python train.py --tokenizer="word" --adamw_lr_other_params=0.0012 --adamw_weight_decay_other_params=0.01
Rows from block 2, named by matrix and row number. Each number is 128 + 24 x the weight over the matrix's rms, rounded and kept within 0 to 255. All counts start at 0.
# v: gMLP up (gate half) (model.blocks.2.mixer.v.weight, 480x160), inputs 0-53
v.12 [159 119  77  88  92 148 158  76 136 164 136 100 115 134 107  89 128 107 176  92  93 140 157 121 159 156 111 136 116 173 136 152 133 161 107 156  87  79 183 118 148 111  89 116 102 109 129 127 131 115 129 142 114 130]
v.13 [100 146 122 131 101 145 184 132 112  66 198 131 101  87 122 109  83 103 149 115 113 141 132 116 132 122  92 191  49 139 168 122 143 137 128 128 165 158  97 134 135 131 159 114 156 118 161 117 147  76 142  97 112 150]
v.14 [ 98  98 121 105 135 158  93 128 156 130 100 148 134 118 171 106 141  94 120 139 145 108 130 114 112 126 112 105 111 107 115 140 119 139 133 147 119 110 132 144  62 160 129 160 124 126 136 161 119 139 142  93 128 126]
v.15 [152 108 137 122 150 171 126 153 122  84 162 115  79 123 118 125 146 103 113 155 148 106 146 152 139 130 128 129  80 121 122 138 121 107 120 104 152 119 152 116 104 163 107 107  96 130 152 152 133 137 117 175 111 166]
v.16 [127 121 130 152 129  95 120  93 106  99 131 166 141 148 152 137 127 117 122 110 130  99 143 150 136  92 120 138 111 142 120 119 143 119 100 122 135 138  75 165 114  99 130 144 104 123 128 145 120  90 141 127 140 127]
v.17 [ 99 147 116 119 110 122 135 114 123 123 102 138 141 179 135 135 105 100 139 118 143 132 120  81  88 102 136 136 128 125 121 169 131 100 109 137 160  72 107 109 151  66 126 137 169 178  64 157 183 164 111 107 106 157]
v.18 [ 91 143 125 109 130 119 144  88 130 123 125 197 126 150 106 129 115 114  87 135 125 152 121 150  99 146 121 154 136 130 155 165 146 145 134 134 119 154 175 142 114 115 130 133 122  89 153 151  98 107 127  73  78 143]
v.19 [107 124 156  94 151  92 101 156 153 133 145 161 116 140 151  71 107  93  84 131  80 127 117 133 164 144 151 138 138 120 136 122 116 161 163  99 156 172 105 174 194 144 120 101 144 110  97 116 133 132 159 100 156 171]
v.20 [ 88 135 125 121  91 101 109 154  70 121 111 123 118 134 136 122 112 116 127 134 115  98 135 120 128  89 119 153 138 145 132 133 149 142 114 128 116 143 110 114 117 116 104 126 107 146 137 144 135 128 136 122 131 120]
v.21 [135 122 105 144 150 160 152 116 132 135 113 147  68 111 121 154 165 123 125 127 115 122 128  85 118 175 117 129 113 126 118 156 150 128 119 139 109 107 141  98 124 127 142 134 130 117 103 158 136 132 168  90 133 141]
v.22 [148 116 116 117 126 157 117 143  94 162 112 122  76  61 103 136 120 152 132 108 101 113 146 118 101  90 124 136 133 104 107 104 108 116 148 132 133 112 165 141 144 124 133 147  92  96 130 125 134 140 141 183 128 124]
v.23 [110 146 151 136 128 134 191 120 143 134 101 158 191 144 178 110  93 115  91 154 112 115 122 180  91 112 157 114 178 112 143 123  95  95 171 120  96  90 174 180 109  96 118  98 147  65 157 146  71 151 114 147 126 112]
v.24 [107 114 128 107 122  93 139 122 167  87 151  94 120  90 123 151 138 133 129 127 130 109 154 132 115 151 162 160  97  84 101 158 117 118  82 127 171 115 113 133 139 108 124  81 147 163 163 116 148 161  98 135 173  75]
v.25 [137 136 111 136  82  87 131 151 108 143 104 138 144 124 145  86 128 103 153 130 113 131 153 133 125 119 120 170 122 161 132 166 126 131 143 106 156  83 174 112 116 197 153 105 103 122  84 114 115 152  83 118  97 154]
v.26 [117 133 107  94 139 121 143 111  94 136 128 146 131 126 145 113 158 155 138 105 144 101 104 145 125 108 120 143 131 156 131 160 152 120 113 144 127 118 124 129 112 113 120 139 132 170 134 107 113 112 144 149 138 118]
v.27 [136 109  96 136 129 140 141 163 116 141 110 155 111 147 136 109 176 113 151 124 116 111  91 117 148 131 120  96  90 148  83 155  86 113 155 131 134  93  96 104 123  87 106 130 167 120 110 145  83 140 150 153 108 190]
v.28 [163 169 131 136 148 135 121 141 140 127 119 146 130  98 126 104 131 168 127  98 141 130 163 100 123 123 117  95 129 107  92 160 126 138 125 173 130 160 189 115 115 118 126 192 127 156 110 117 140 130 115 106 146  92]
v.29 [108 102 122 114 150 105 103  87  78 115 134 111 105 111 120 122 144 149 123 151 138 156 119 121 111 121 160 118 184 164 125 153 159 117 129 150 132 138 107 121 170  79  49 138 106 144 125 134  89 156 129 140 155 131]
v.30 [139 141 128 127 104 128 115 112 115 153 124 116 142 112 111 123  98 121 112 114 109 132 108 145 142 148 127 121 122 160 143 136 114 126 114 107 144 137 103  95 109 111 143 134 144 128 138 126 109  93 140 146 161 121]
v.31 [123 121 130 132 112 146 135 121 119 136 141 143 132 136 149 147 129 129 122 111 136 147 121  97 118 144 128 124 148 129 137 115 109 125 130 116 130 117 130 105 150 152 105  98  94 103 130  98 130 119 101 123 104 143]
v.32 [161 118 102 118 122 109 150 156 112 107 151 136 112 137 103 124 131 142 159  99 130 124 149  72 130 136 136 102 106 155 149 155  88  80 145 128  89 121 122 136 130 141 159 156 138 150 130 116 147 124  89  97 106 153]
v.33 [129 113 101 135 149 131 129 133 133 114 143 127 136 137 161 145 129 125 145 110 137 125 114 128 135 121 147 113 135 120 161 119 123 103 117 124 120 114 139 142 159 126 108 139 114 137 146 108 139 125 118 134 119 109]
v.34 [ 77 131 100 126 127 140 144 131  75  86  93 103 137  96 129 143 104 108 132 151 157  95 165 168 111 127 168  82 132 187 132 105 101 144 111  78 100 108 179 137 147 154 143 129 103 167 132 123  99 119 121 180 104 146]
v.35 [100 139  84  90 124 144 164 131 139 166 154 139 170 126 168 181 136 147 136 121 143 137 126 128 107 136 124 124 137  91 134  74 111  95  85 158 125 129 115 104 111  66  88 117 139 122 132 150 109 155  99  84 134 159]
v.36 [126 143 182 128 123 111 116 110 122 109 144 139 120 126 113 118 156 118 155 129 123 137 135 149 132 119 162 101 140 110  98 129 164  85 114 163 114 120 134 111 127  90  63 142 170 101 149 133 155 133  93 163 127 129]
v.37 [130 145  98 118  99  79 108  88 126 128 118 105 117 168 139 143  83 138 135 159 172 127 101  92  67 166 125 111 165 135 107 149 110 156 164 146 123  75 131  68 152 131 155  90 145 136  99 106 139 135 157 106 124 124]
v.38 [126 134 159 126 130  95 145 128 125 122 109 143 110 154 132 112 170 129 134 139 143 143 142 116 101 118 118 123 110 134 152 107 148 139 152  78 137 104 140 161 130 130 124 131  99 142 115 115 151 151 125 118 102 108]
v.39 [119 140 151 155  59 126 122 153 109 134 131 133 118 122 145 169 152 156 125 186 119 137 102 116 115  93 191 159  90 152 148 156  80 157 153 107 134 121  97 134 153 121 100 129  73  95 151 105 138 131 113 138 134 106]
v.40 [100 138  68 127 141  89 174 119 112 133 119 142 182 137 140 106 131 141 126  89 122 129 134 119 112 110 150 134 133 131 133 120 107 127 104 152 114 118 136 113 105 144 104 118 128 135 111 130 136 149 118 110  79 127]
v.41 [164 130 105 150 195  93  98 119 113 149 118 122 143 102 146 153 171 118  90 133 127  91 139 125 118 118 104 150  82 143 127 149  83 140 153  84 134 139 112 114 150 144 132 142 132 136 134 126 112  99 170 113  99 119]
v.42 [129 107 159 162 119 137 151 119 132 124 102 146 117 129 114 112 155 110 128  93 111 141 137 144 153  87 113 136 123 169 135 123 147 148 150 100  60 141  97 138 144 130 113 111 126 117 163 129 103 166 154 119  78 121]
v.43 [137 126 122 133 137 150  99 153 135 125 124 148 133 130 126 105 123 116  98 111 136 166 155 114 132 161 126 124 131 115 139 133 162 104 134 106 143  82 114 109 107 109 154 135 118 132 112 140  95 155 129 126 133 125]
v.44 [115 123 146 111 108  98 137  92 115 131 150 131 158 131 136 135 121 145 145 105 122 114 103 136 149 133 138 148 101 103 149 119 151 122 133 147  95 157  73 140 134 115 127 143 120 170 151 132 131 125 111 113 152 161]
v.45 [111 126 124 111 137  83  95 136  84 137 163 107 158 135 144 100 122  73 171 101  81  83 143 156 106  47 133 104 140 153 141 128  95 161 117 151  92 143  63 150 179 116 122 101 128 132 110 146 115 138 118 145 118 109]
v.46 [123 114 123 136 135 156 140 149 166 109  94 123  99 132 124  93 106 161 117 126 115 103 135 125  91 120 136  97 112 122 136 131 110 146 125 119 125 139 132 138 126 113 124 118 118 138 149 139 115 101 133 110 116  99]
v.47 [132  91 101  89  83 150 107 109 125 132 146 157 176 139 120 146 101 157 110 136 126 123 118 154 110 130 130 132 127 173 116 179 116  96 113 101 106 168 140 149 147 124 125 142 161 160 126  85  97 154 127 141 113 103]
v.48 [125  96 131 139 101 164 150 127 143 133 146 117 117 135 180 145 130 116 148 154  81 105 140 152 168 123 148 115 119 137 114 109 143 144 112 139 141  65 131 145 120 143 122 101 116 102 141 133 138 139 106 146 105 145]
v.49 [138 138 114 138 118 119 127 147 129 164 119 176 150 141 147 141 136 117  92  89 170 136 111  93 141 119  99 134 156 135 166 112 109 145 118 154 150 147 131 142 103 113 106 153 147 123 119  97 102 103 116  86 112 135]
v.50 [101 103  68 141 108 167 112 136 143 161 115 112  70 150 161 123 138 122 110  58  77 114 121 125 119 175  89  66 119  98 113 178 102  98 122 142 153 183  84  97 147 138 125 157 133 100 141 110  91 128 143 123 109 153]
v.51 [ 98 184 127 155 121 184 117 109  95 157 141 133 112 153 102 141 114 168  93 133 156 148 105 139 119 128  89 130 182 111 146 130 151 101 118 126 131 120 138 137 116 156 107 124 129 143 120 101 112 110 155 121  99  87]
v.52 [165 187 129 133  83 145 106  97 110 100 117 110 122 126 145  93 163 165  87 141 150  95 177 164 112 140 154  97 109 179 132 122 115 120 154 130 154 150 106  95 102 146 147 131 119 199 126 112 136 158 108 116 133 155]
v.53 [154 130 133 138 135 111 139 123 156 125 120 126 174 109  91 136 137 122 104 133 133 130 125 156 143 172 130 141  98 118 109 141 153 121 119 105 115 148 131 147 136 127 119 104 136 127 112 150 151 128 121 128 120 110]
v.54 [ 95 111 194 151 176 133 131 141 113 100 140 127 177 136 142 103 147 157 173 151 115 142 123 109 172 146 154 106 142 136 171  55 149 126 171  95 146 121 159 139 115 122 136 123 142  93 127 116 112 110 148 150 152  89]
v.55 [126 140 114 150 132  78 134 111 122  94 129 136 128 126 119 166  97  80 147 116 159 132 128 126  97 163 131 141 134 130 163 144 158  96 145 118 117  88 115 162 145 146 105 146  96 116 132 116 124 165 104  97 108 106]
v.56 [131  81 118 104 131 135 134 137 166 115 116 111 114 117 106 157 141 122 106 103 123 124 139 127 122 112 149  92 106  99 113 142  96 122 146 114 147  95 137 147 121  91 142 105 133 129 117 150  95 148 136 177 136 126]
v.57 [154 117  76 118 106 128 138 119 148 119  97 147 123 151 104  94 120 142 122 154 136 119 108 140 112 134 141 119 115 121 166 127 153 122 150 117 131 107 116 108 162 134 104 141 113 158 136 180  69 126 145 103 110 170]
v.58 [164 134 145 120 139 114 151 118 159 129 127 158 105 131 142 173 152 185 161 175 106 151 105 133 155 140 129 151 100 118 127 156  79 112  90 113 136 150  60 173 136 131 121 103 128 146 171 204 158  99 165 100 114  92]
v.59 [ 98 164 150 129  92 151  72 140 126 109 104 110  94 181  79 128 151 145 104 129 135 140 102 153 129 167  74 171 177 139 127 146 139 113 143 117 124 106 139 108 137 134 143 124 104 124  95 117 101 124  91 123 152 174]
v.60 [124 122 139 111 121 121 101 124 158  62 128 168  77 120 121 103 146 112 106 126  91  93 110 125  86  92 118 109 101 143  93 120 143 117 100 144 101 131 112 112 128 188  98 116  93 144  58  90  80 105  66 145 122 176]
v.61 [191 169 146 191 167 107  84 190 181 119 109 139  99 219  99  63 141 130 120 108  89  86  97 144 116  65  90  88 125  61 109 175 125  76 140  62  95  73  90 148 181 133 145 105  70 115  41 120  99  77 109  95  89 167]
v.62 [171  86 100 113  96 137 108 156 153 108 134 105 162 136 121 170 115 113 166 127 136 133 148 118  92 136 149 109 137 132 107 130 133 133  87 122 119 147 128 114 108 110 127 131 135 106 117 183 181  85 148 149 189  91]
v.63 [116  54 112 107 199 174  73 146 126 126 141 149 115 181  95 155 118  94 133 150 144 138 119 113 131 134 159 168 158 117 158 151 144 150 124 113 133 116 122 134 104  98  87 155 123 150 134 140 140 147 175 145 152 102]
v.64 [184 168 134 145 123  94 126 134 136 135 154 102  86 158 145 127 130 121 127 104 113  93 128 115 174 182 107 112 130  83 135 112 161  90 184 100  95 104  95 158 136 157 121 145 121 164  99 130 136 126  87 135 177 134]
v.65 [136  97  93 123 118 151 135 110 122 116 141 143 101 106 185 153 133 137 121 131 136 155 127 108 140 136 130 161 145 200 113 147 110 113 149 110 119 140  58 113 161 142 139 120 175 110 190 144 141 102 159  64  89 110]
v.66 [139  58 189 132 134 128 107 152 109  89  82 149 102 108 148  99 154 113 137 131 137 154 101 151 158 165 128 149 161  91 110 156 108 160 128 124 124 174 155 134 128 117 117 176  95 138 154 151 141  96 156 122 138  93]
v.67 [126 111 111 103 110 143 105 100 128 124 159 122  84 138 121 125  93 118 122 151 146 106 182 122  87 121 131 121  97 156 126 116 158  91 115 143 150 114 181 109 149 109 150 109 107 128 134 133 150 143 125 111  92 152]
v.68 [154 156 141  92 138 100 131 153 125 122 141 124 156 114 111 143 112 114 158 133 109 156 118 140 123 132  89 148 184 146  92 120  98 156  81 128  95 147 118 122 112 137 134 116 154 113 115 133  88 133 105 125 119 102]
v.69 [108 107 153 130 102 132 123 114 129 141 149 145 143 132 105 135 129 126 115 112 132 136 115 106 123 116 132 132 110 116 109 165 103 127 118 154 125 108 158 152 104 140 130 122 124 123 130 130 115 131  97 155 149 138]
v.70 [164 134 144 174 120 120 167 140 177  98 137 128 137 119 134 126 164 121 131 151  99 126 138 149  96 150 128 102 130  74 151 165 145 127 109 156 118  90 113 131 131 107  91 104 123 142 106 186 111 116 141 141 133 169]