From a checkpoint of a small CTC audio transcriber: soap at rate 0.0034, trained on read English sentences (LibriTTS-R).
Rows from block 5, named by matrix and row number. Each number is 128 + 24 x the weight over its row's rms, rounded and kept within 0 to 255. All counts start at 0. After the name is the row's rms in percent of the matrix's.
# v: gMLP up (gate half) (model.blocks.5.mixer.v.weight, 480x160), inputs 120-159
v.122 090 [139 105  96 127  98 130 132 149 116 130 149 152 118 126  97 103 133 122 176 111 144 123 128 140 133 141 113 117 128 115 149 110 114 136 173 128 130 163 106  82]
v.123 100 [145 146 113 121 139 122 163 146  86 115 133 119 117 130 116 136 127 157 112 139  99 172  89  91 105 106  95 113 124 146 129 123 132 119 125 126 139 137 123 130]
v.124 079 [161 114 131 113 137 104 167  93 146 150 110 136 118  99 120  82 160 143 125 110 151 108 148 177 106 122 135 169 176 110  93 119 139 139 146 133 134 150 126 132]
v.125 094 [121 143 101  93  99 158 154 138 156 136 141 103 143 184 115 119 125 134 121  73 176  84 160 132 123  84  97 117 174 133 145 107 147 151 122 122 130 120 130 130]
v.126 110 [126 103 170  97 155  86 118 123 132  82 121 146 114  96 181 120 155  77 111 112 116 143 115 173 161 134 185 191 134 139 132 150 126 118 126 171 133 160 144 141]
v.127 115 [159 135 148 114 136 135 104 128 143  84 120 156  83  95 129 144 144 127 120  86 106 148 139 147 125 121 107 110 161 131 139 115 119 119 131 118  93 154 140 117]
v.128 086 [117 117 125 115 143 101 133 136 122 159 157 121  99 101 124  98 150 129 125 107 144 138 131  88 144 124 129 106 166 112 134 130 107 100 105 112  86 150 160 121]
v.129 099 [101 153 136 150 107 130 127  70 141 125 147  87 110 136 100 116 125  94 108 176 114 162 149 137 160 140 109  92 137 122 150 118 129 154 104 127 153 137 166 177]
v.130 085 [126 131 129 123 146 151 118 135 151 147 119 135 139  82 159  72 139 150 114  97 126 121  84 124 116 110 128 123 128 188 123 151 134 166  75  93 116 118 145  63]
v.131 105 [146 170 149 134 120 134 137 168 141  99 128 142 129 128  93 156 141 115 132 128 141 162 116 143 116 138 129 131 174 136 100 133 100 163 133 149  84 115 146 109]
v.132 084 [139 142  92 138 167 160 149  99 148 116 120  88 122 169 120 131 102 112 170 147 140 130 141 134 157 145 169 130  97 145 142 126  99  85 188 127 147 150 134 163]
v.133 099 [103 154 117 134 185 142 141  99 170 156 112  82 154 144 142 125 156  74 121  77 137 155 134 131 159 160 126 132 151 121 128 131 116 115 125 136 144 130 110 152]
v.134 098 [120 100 133 142 131 109 130 117 157 139  95  88 145 146 144 123 126 138 132 181 123 117 153 123 116 144 138 112 127 143 167 115 123 146  55 123 134 105  90  97]
v.135 073 [165 140 143 118 147 129 135 139  88 207 114 116 135 131  95 101 112 142 125 167 100 142 103 142 106 105 143  99 101 135 115 131 128  89  83 127 147 139 184 121]
v.136 096 [141 132 144  89  91 106 131 102 108 162 116 128 142 141  93 118 112 114 114 125 182  92 132 125 132 151 135 177 162 146 159 145 121 147 116 111 114 116 104 130]
v.137 087 [128 140 116 167 154 130 118 129 153 165 152 142 106 125 135 113 145 144 124 115 120  97  98 126  98  83 168 154 126 127  88 106 130  60 134  85 124  98 109 104]
v.138 095 [149 119 102 128 126 123 156 125 144 119 159 114 137  86 126 130 142 106 122 122  92 122 122 148 140  90 122 119 144 158 175 114  96 127 162 165 156 152 155 110]
v.139 077 [120 143 146 126 125 158 118 137 156 101 163 153  87 127 134 150 118  92 148 132 150 122 115 134 138 152  94 142  87 116 138 122 133 142 131  81 112 138  96 105]
v.140 113 [164 137  83 106 133 109 112 120 142 116 133 144 125 155 128 103 158 109 127 172 152 169 129 135 101 112 140 113 125 140 119 141 134 131 141 180 114 126 161 150]
v.141 081 [ 96 144 120 132 141 113  74  97 103 133 128 155 146 110 157 121 117  80 108 120 123 152 123 161 112 159 117 130  94 123 147 130 135 132 125 146 122 119 127 121]
v.142 099 [137 109 110 105 160 141 116  91 127 167 118 115 136 189 120 126 138 162 105 154 148  84 147 129 127 148 114 159 132 116  93 126 127 137 142 124 129 109  79 130]
v.143 082 [177 110 102 126 130  86  82  93 106 150 101 147 104 126 152 155 139 121  92 152 164 133 113 131  97 141 151 150 104 131 107 119 132 134 140 152 150  89 152 125]
v.144 095 [117 183 135 149 140 107 120 107 120 147 129 149 118 141 106 116 116 189 120 143 161  92 111 134 114 130 125 129 160 149 126  86 152 153 121 161 139  92 147 146]
v.145 107 [136 159 128 123 122 115 114 151 131 138 158 177 132 116 166 139 102 137 182 141  98 145 135  95 107 139 156 140 126 124 105 132 140 142 136 151 177 131 127 147]
v.146 108 [133 106 119 118 140  67 166 130 109 141  76 143  94 126 103 123  99 132 118 110 126 106 165 147 124  98 137 132 112 150 142 155  96 126 145 149 156 177 164 139]
v.147 087 [124 134 136 174 167 145 160 116 206 112 134 104  87 107  96  86 130 158 114  99  98 131  95 157 147  86 139 131 102 131 117 154 156 117  95 134 126  96 141 166]
v.148 093 [111 141 134  97 132 135 122 128  86 181  96 121 119 135 100 116  99 142 177 117 160 130 136 120 138 163 111 146  89 106 114 112 142 162 182 116 122 141  97 111]
v.149 084 [174 132 137  82 146 105 122 113 156 153 129  76  96 145 136 146 117 134 162 114  71 109 165 144 100 104  85  97 134 133 122 143 135 136  95 134 137 166 158 130]
v.150 085 [137 119 118 160 122 106 119 119 167  64 127 126 151 129 134 113 105 106 123 146 124 120 120 163 150 149 107 129 126 100 126 114 151 126 111 124 155  94 166 143]
v.151 089 [156 101 144 127 129 103 144 144 118 129 121 130 169 140 135 161  66 156 137 114 128 190 116 101 131 146  89 109 122 114 130 108 160 109 122  78  88  95 136 129]
v.152 095 [136 133 147 138 171 126 124  99 115 124 107  86 119  82 112  98 122 106 134 164 149 136 147 157 143 133 149 141 147  92 116 161 128 120  84 155 153 173 149  70]
v.153 076 [146 129 136 115 139 121  99 120 141 129 110 159  85 122 138 154  96 116 127 136 130 140 148 108  99 110 199 154 137  93 120 131 137 155 107 113  84 153 124 105]
v.154 103 [133 113 140 126 135  99 156 106 105 154 114 120 128 145 123 125 124 109 115 114  82 164 123 137 113 167 117 153 129 118 161 113 157 167 100 116 119 138 103 122]
v.155 133 [106  97 141  96 170 156 185 134 124 145 100 155 144 147 189 130 107 118 110 141 132 127 143 180 153 141 117 155 124 129 143  82 163 160 132 149 159 118 124 128]
v.156 090 [134 138 148 180 106 151  97 184 164 170 105 122 149 108  81 136 132 120 125 139 132 144 125  99 122 108 138 135 128 111 110 147 108 142 113 103 110 160 147 122]
v.157 092 [130 140 189 124 167 119 143 104 130 112 130  96 139 120 137 129 128 138 150 166  94 151 139 118 149 135 138 139 141 134  93 105  81 164 137 131 148 128 139 111]
v.158 100 [100 135 136 135 129 129 101 126 134 138 123 151 103 147 148 129 119 155 131 127 163 128 139 107 131 146 151 148 158 174 116 109  92 142 120 100 151 161 143  93]
v.159 100 [132 119 151 157  99 157 115 133 117 125 118 124 108 159 171 135 134 104 159 144 156 129 128 140 162 109 127 103 175 145 110 124 130 138 106 131 123 113 133 151]
v.160 152 [115  95 127 126 135 118 133 123 117 125 150 128 110  98 116 135 136 131  78 168  91 146 127 130 110 167 141 152 123 106 115 153 106 121 175 163 134 127 119 157]
v.161 090 [ 93 187  87 121 144 171 122 114 119 119 136 100  93 148 131 139 114 130 124 122 152 115 125  94 118 118  96 131 155 130 108  93 131 147 126 122 160 130 114 155]
v.162 116 [139 134 125 146 147 144 140 140 184 140 116 146 142 152 139 101 137 129 124 123 162  92 165 118 111  89 116 113 141 135 137 135 157 100  92 137 130 112 139 104]
v.163 099 [153 124 148 188 104 100 134 128 126 113 136 123 159  85 108 113 148 124 106 168 171 107 168 166 134 118 130 108  84  89 147 123 103 112 130 121 162 131 143 107]
v.164 107 [163  76 126  95 142  82 124 108 103 119  92  91 126 172 117 151 130 111 131 132 153 142 152 131 134 143 122 123 157  91 101 152 141 114 146 142 122 107 175 132]
v.165 131 [115 167  86 146 150 139 116 138 118 122 119 145  88 113 127 120 136 152 113 131 131 135 137  87 108  96 128 175 156  67 137 167 165 122 126 144 193 141 144 137]
v.166 093 [ 95 155  99 130 130 196 159 117 132 124 144  98 113  93 140 129 115  78 106  89 132  93 117 101 131 149  96 137 119 159 145 119 140 109 154 143 127 128 124 116]
v.167 098 [100 129 143 157 138 124 130 136 135 164 153  92 107 131 120 120 108 118 133 132 170 164 132  94 128  75 131 153 124 112 161 145 142 114 137 146  88 134 176 155]
v.168 083 [102 138 142 123 139 106 140 104 110 159 111 111 138 133 123  97 164  91  95 165  86 163 108 109 177 128 126 137  98 118 148 126  81 136 139 112 134 157 160 100]
v.169 112 [112 178 105 148 122 132  96 115 156 156 150 129 144 115 144 105 138 125  99  93  89 121  96 106 109 117 122 147 126 155 159 158 153 141 120 151 120 100 135 109]
v.170 084 [175 118 120 112 139 143 109  64 152 136 105 190 152 129 118 122  77 151 161 162 119 144 118 124 151 136 131 114 149  89  87 120 130 143 130 134 113 121 138  73]
v.171 098 [109 130 113 109  98 133 158 159 143 154 135 117 147 132 127 124 116 125 170 148 173 125  95 140 188  99 144 125 163 169 137 149 107 125 137 175 137 148 179 153]
v.172 093 [155 136 118 111 130 109  95  89 146 136 114 117  91 160 112 151 120  98 164 106  96 131 108 129 118 147 119 151 157 124 134 145 148 117 124 124 149 155 111 185]
v.173 093 [157  98 163 131 156 105 127 102 121 158 114 165 121 152 111  88 140 141 150 114 132 109 165 151  90  90 110 125  80 121 117 141 114  86 133  90 164 143 147 131]
v.174 092 [163 105 155 151 121 106 114 116 115 138 115 138 107 159  92 169 130  98 135 154 163 108 168 127  86 165 104 110 159 136 120 153 151 107 144 143 134 177 105 139]
v.175 126 [131 117 105 120 148 174 153 113 166 141 126 117 156 171 129 144 122 120 130 147 147 101 146 106  93 129 117 128 102 103 137 106 111  91 127  88 155 132 135 108]
v.176 118 [155 145 138 178 105 130 122 176 112 106 166 116 117 117 126  95 123  92 141 146  95 124 155 145 112 127 122 138 166 122 134 129 123 127 137 126 166 126 164 110]
v.177 103 [117  93 140 138 114  81 141 157  98 133 153 101 133 154 133 110 112 138 117  98 156 148 153 133 123 206  99 141 163 126 154 109 135 151 100 164 153 171 134 132]
v.178 093 [128 113 130 123 121 112 139 111  84 131 150 170 111 110  88  89 106 108 152 164 143 134 156 161 137 111 135 138  91 145 134  81  77 153 147 126 106 143 140 114]
v.179 095 [145 144 112 133  83 110  93 126 126 115 136 133 130 122  98 108 142 141 122 172 129 131 102  94 132 121 115 188 117 121 100 118 146  95  73 106  94 125 149 126]
v.180 096 [139 114  98 110 127  82 136  82 122 127 117 112 100 130 131  94 135 148 166 145 160 133  99 162 144  95 131 148 132 117 126 128 159 127 129 153 106 130 156 128]
v.181 098 [143 145  84 158 129 110 161 172 136 135 122 126 168 142 132 119 137 136 170 123 125  85 149 119 115 140 127 152 140 183 117 118 134 136  97 141 159 126 115 149]
v.182 109 [127 115  93 169 103 149 148 139 130 140 124  89 158 113 118 115 104 129 116 124 119 122 178 116 138 103 146 144  73 111 160  69  87 118 110 127 139 135 103 182]
v.183 109 [109  94 148 140 116 129 170 138 183 146 148 121 132 115 118 139 147 120 129 114 172 158 105 102 159 112  83 132 105  91  80 167 155  79 126 124 132 111 137 106]
v.184 130 [125 174 115 137 134 117 156 127 140  89  94  88 171 125 121  72 134 131 189  85 134 141  98 131 138 131 118 135 134 141 139 145 167 154 124 121 155 135 137 138]
v.185 082 [155 158 147 154 127 127 141 112 139 119 139 131 121 176 146 161  93 165 150 109 154 180  81 120 166 139 121 144 145  96 121  94  97 152 177 164 124 130 171 126]
v.186 084 [ 60 139 115 181 141 120 161 128  91 132  82 100 115 100 123 117 137 144  88 125 114 112 106 125 147 144 144 107 153 179  99 146  99 137 100 129 111 130 102 139]
v.187 100 [123 130 188 144 100 148 111  98 119 181  96 105 145  94 111 116 118 179 133 124 119 132 117 125 123 114 121 128 136 172  96 143 122 163 138 161 132 106 166 151]
v.188 098 [181 103 126 142 138  99 134 164 108 148 136 160 165 126 149 138 139 137 127 152  88 145 135 141 121 110  95 113 109 135 134 115  90 108 130 179 117  82 149 118]
v.189 105 [153  81 104 113 170 147 175  57 132 173 114 158 121 143 168 168 113 139 116 115 131 106 146 115 123  98  95  67 131 120 127 130 121  81 181 175 154 131 104 138]
v.190 106 [150 157 134 166 172 105 140 137 103  97 128 150 127  95 127 110 121 128 130 148 131 104 152 108 125 124 162 169 127 111 128  87 103 159 136 122 152 127 132 169]
v.191 100 [139 142 174  88 112 112 158  93 113 125 137 159 161 138 150 138 138 124 112 183 132 106 184 105 110 142 113 102 111  75 155 136 130 154 121 139 139 128 151 129]
v.192 100 [129 148 123 128 156 102 122 125  81 132 124 163 118 152 162 142 172 113 129 165 104 147 160 109 136 191  99 187 135 105 142 125 146 132  81 125 116  91 124 143]
v.193 080 [136 152 118 102 130 158 158 115 150 102 112 111 172 133 137 164 135 130 146 155 112 127 134 133  92 133 163 106 155 127 129  75 121  76 110 100 173  87 103 139]
v.194 096 [129 142 117 138 150 122 112 148 163 146 111 146  95 120  95  78 144 162 152 107  97 135 120 138 134  96 131 114 163 168  89 149  98 127 135  91 105 129 122  92]
v.195 098 [119 139 126 159 159 111 117 125 182 147 131 152  90 118 135  76 123 140 155 124 145 128 151 109 124 159 143 108 107 149 151 158 120  97 107 135 115 126 193 134]
v.196 097 [166 107 115  96 107 183 124 157 168 157  59 164 126 113 135 132 111 127 139 146  98 127 149 180 153 124 142 142 144 190  87 143 107 104 128 125 127 130 121 110]
v.197 085 [104 118 175 107  76 120 134 139 143 142 114 122 127 133 157 189 158 140  80 115  73 123 153 171 130 136  96 147 122 113 135 150  95 139 175 129 167 123 119  98]
v.198 089 [137 111 139 118  99 139 118 152 112 110 177 110 124 131 165 169 140 109 143 134  78 102 157 155 124 126 159 147 136 120 136 141  60 121 145 144 150  92 127 101]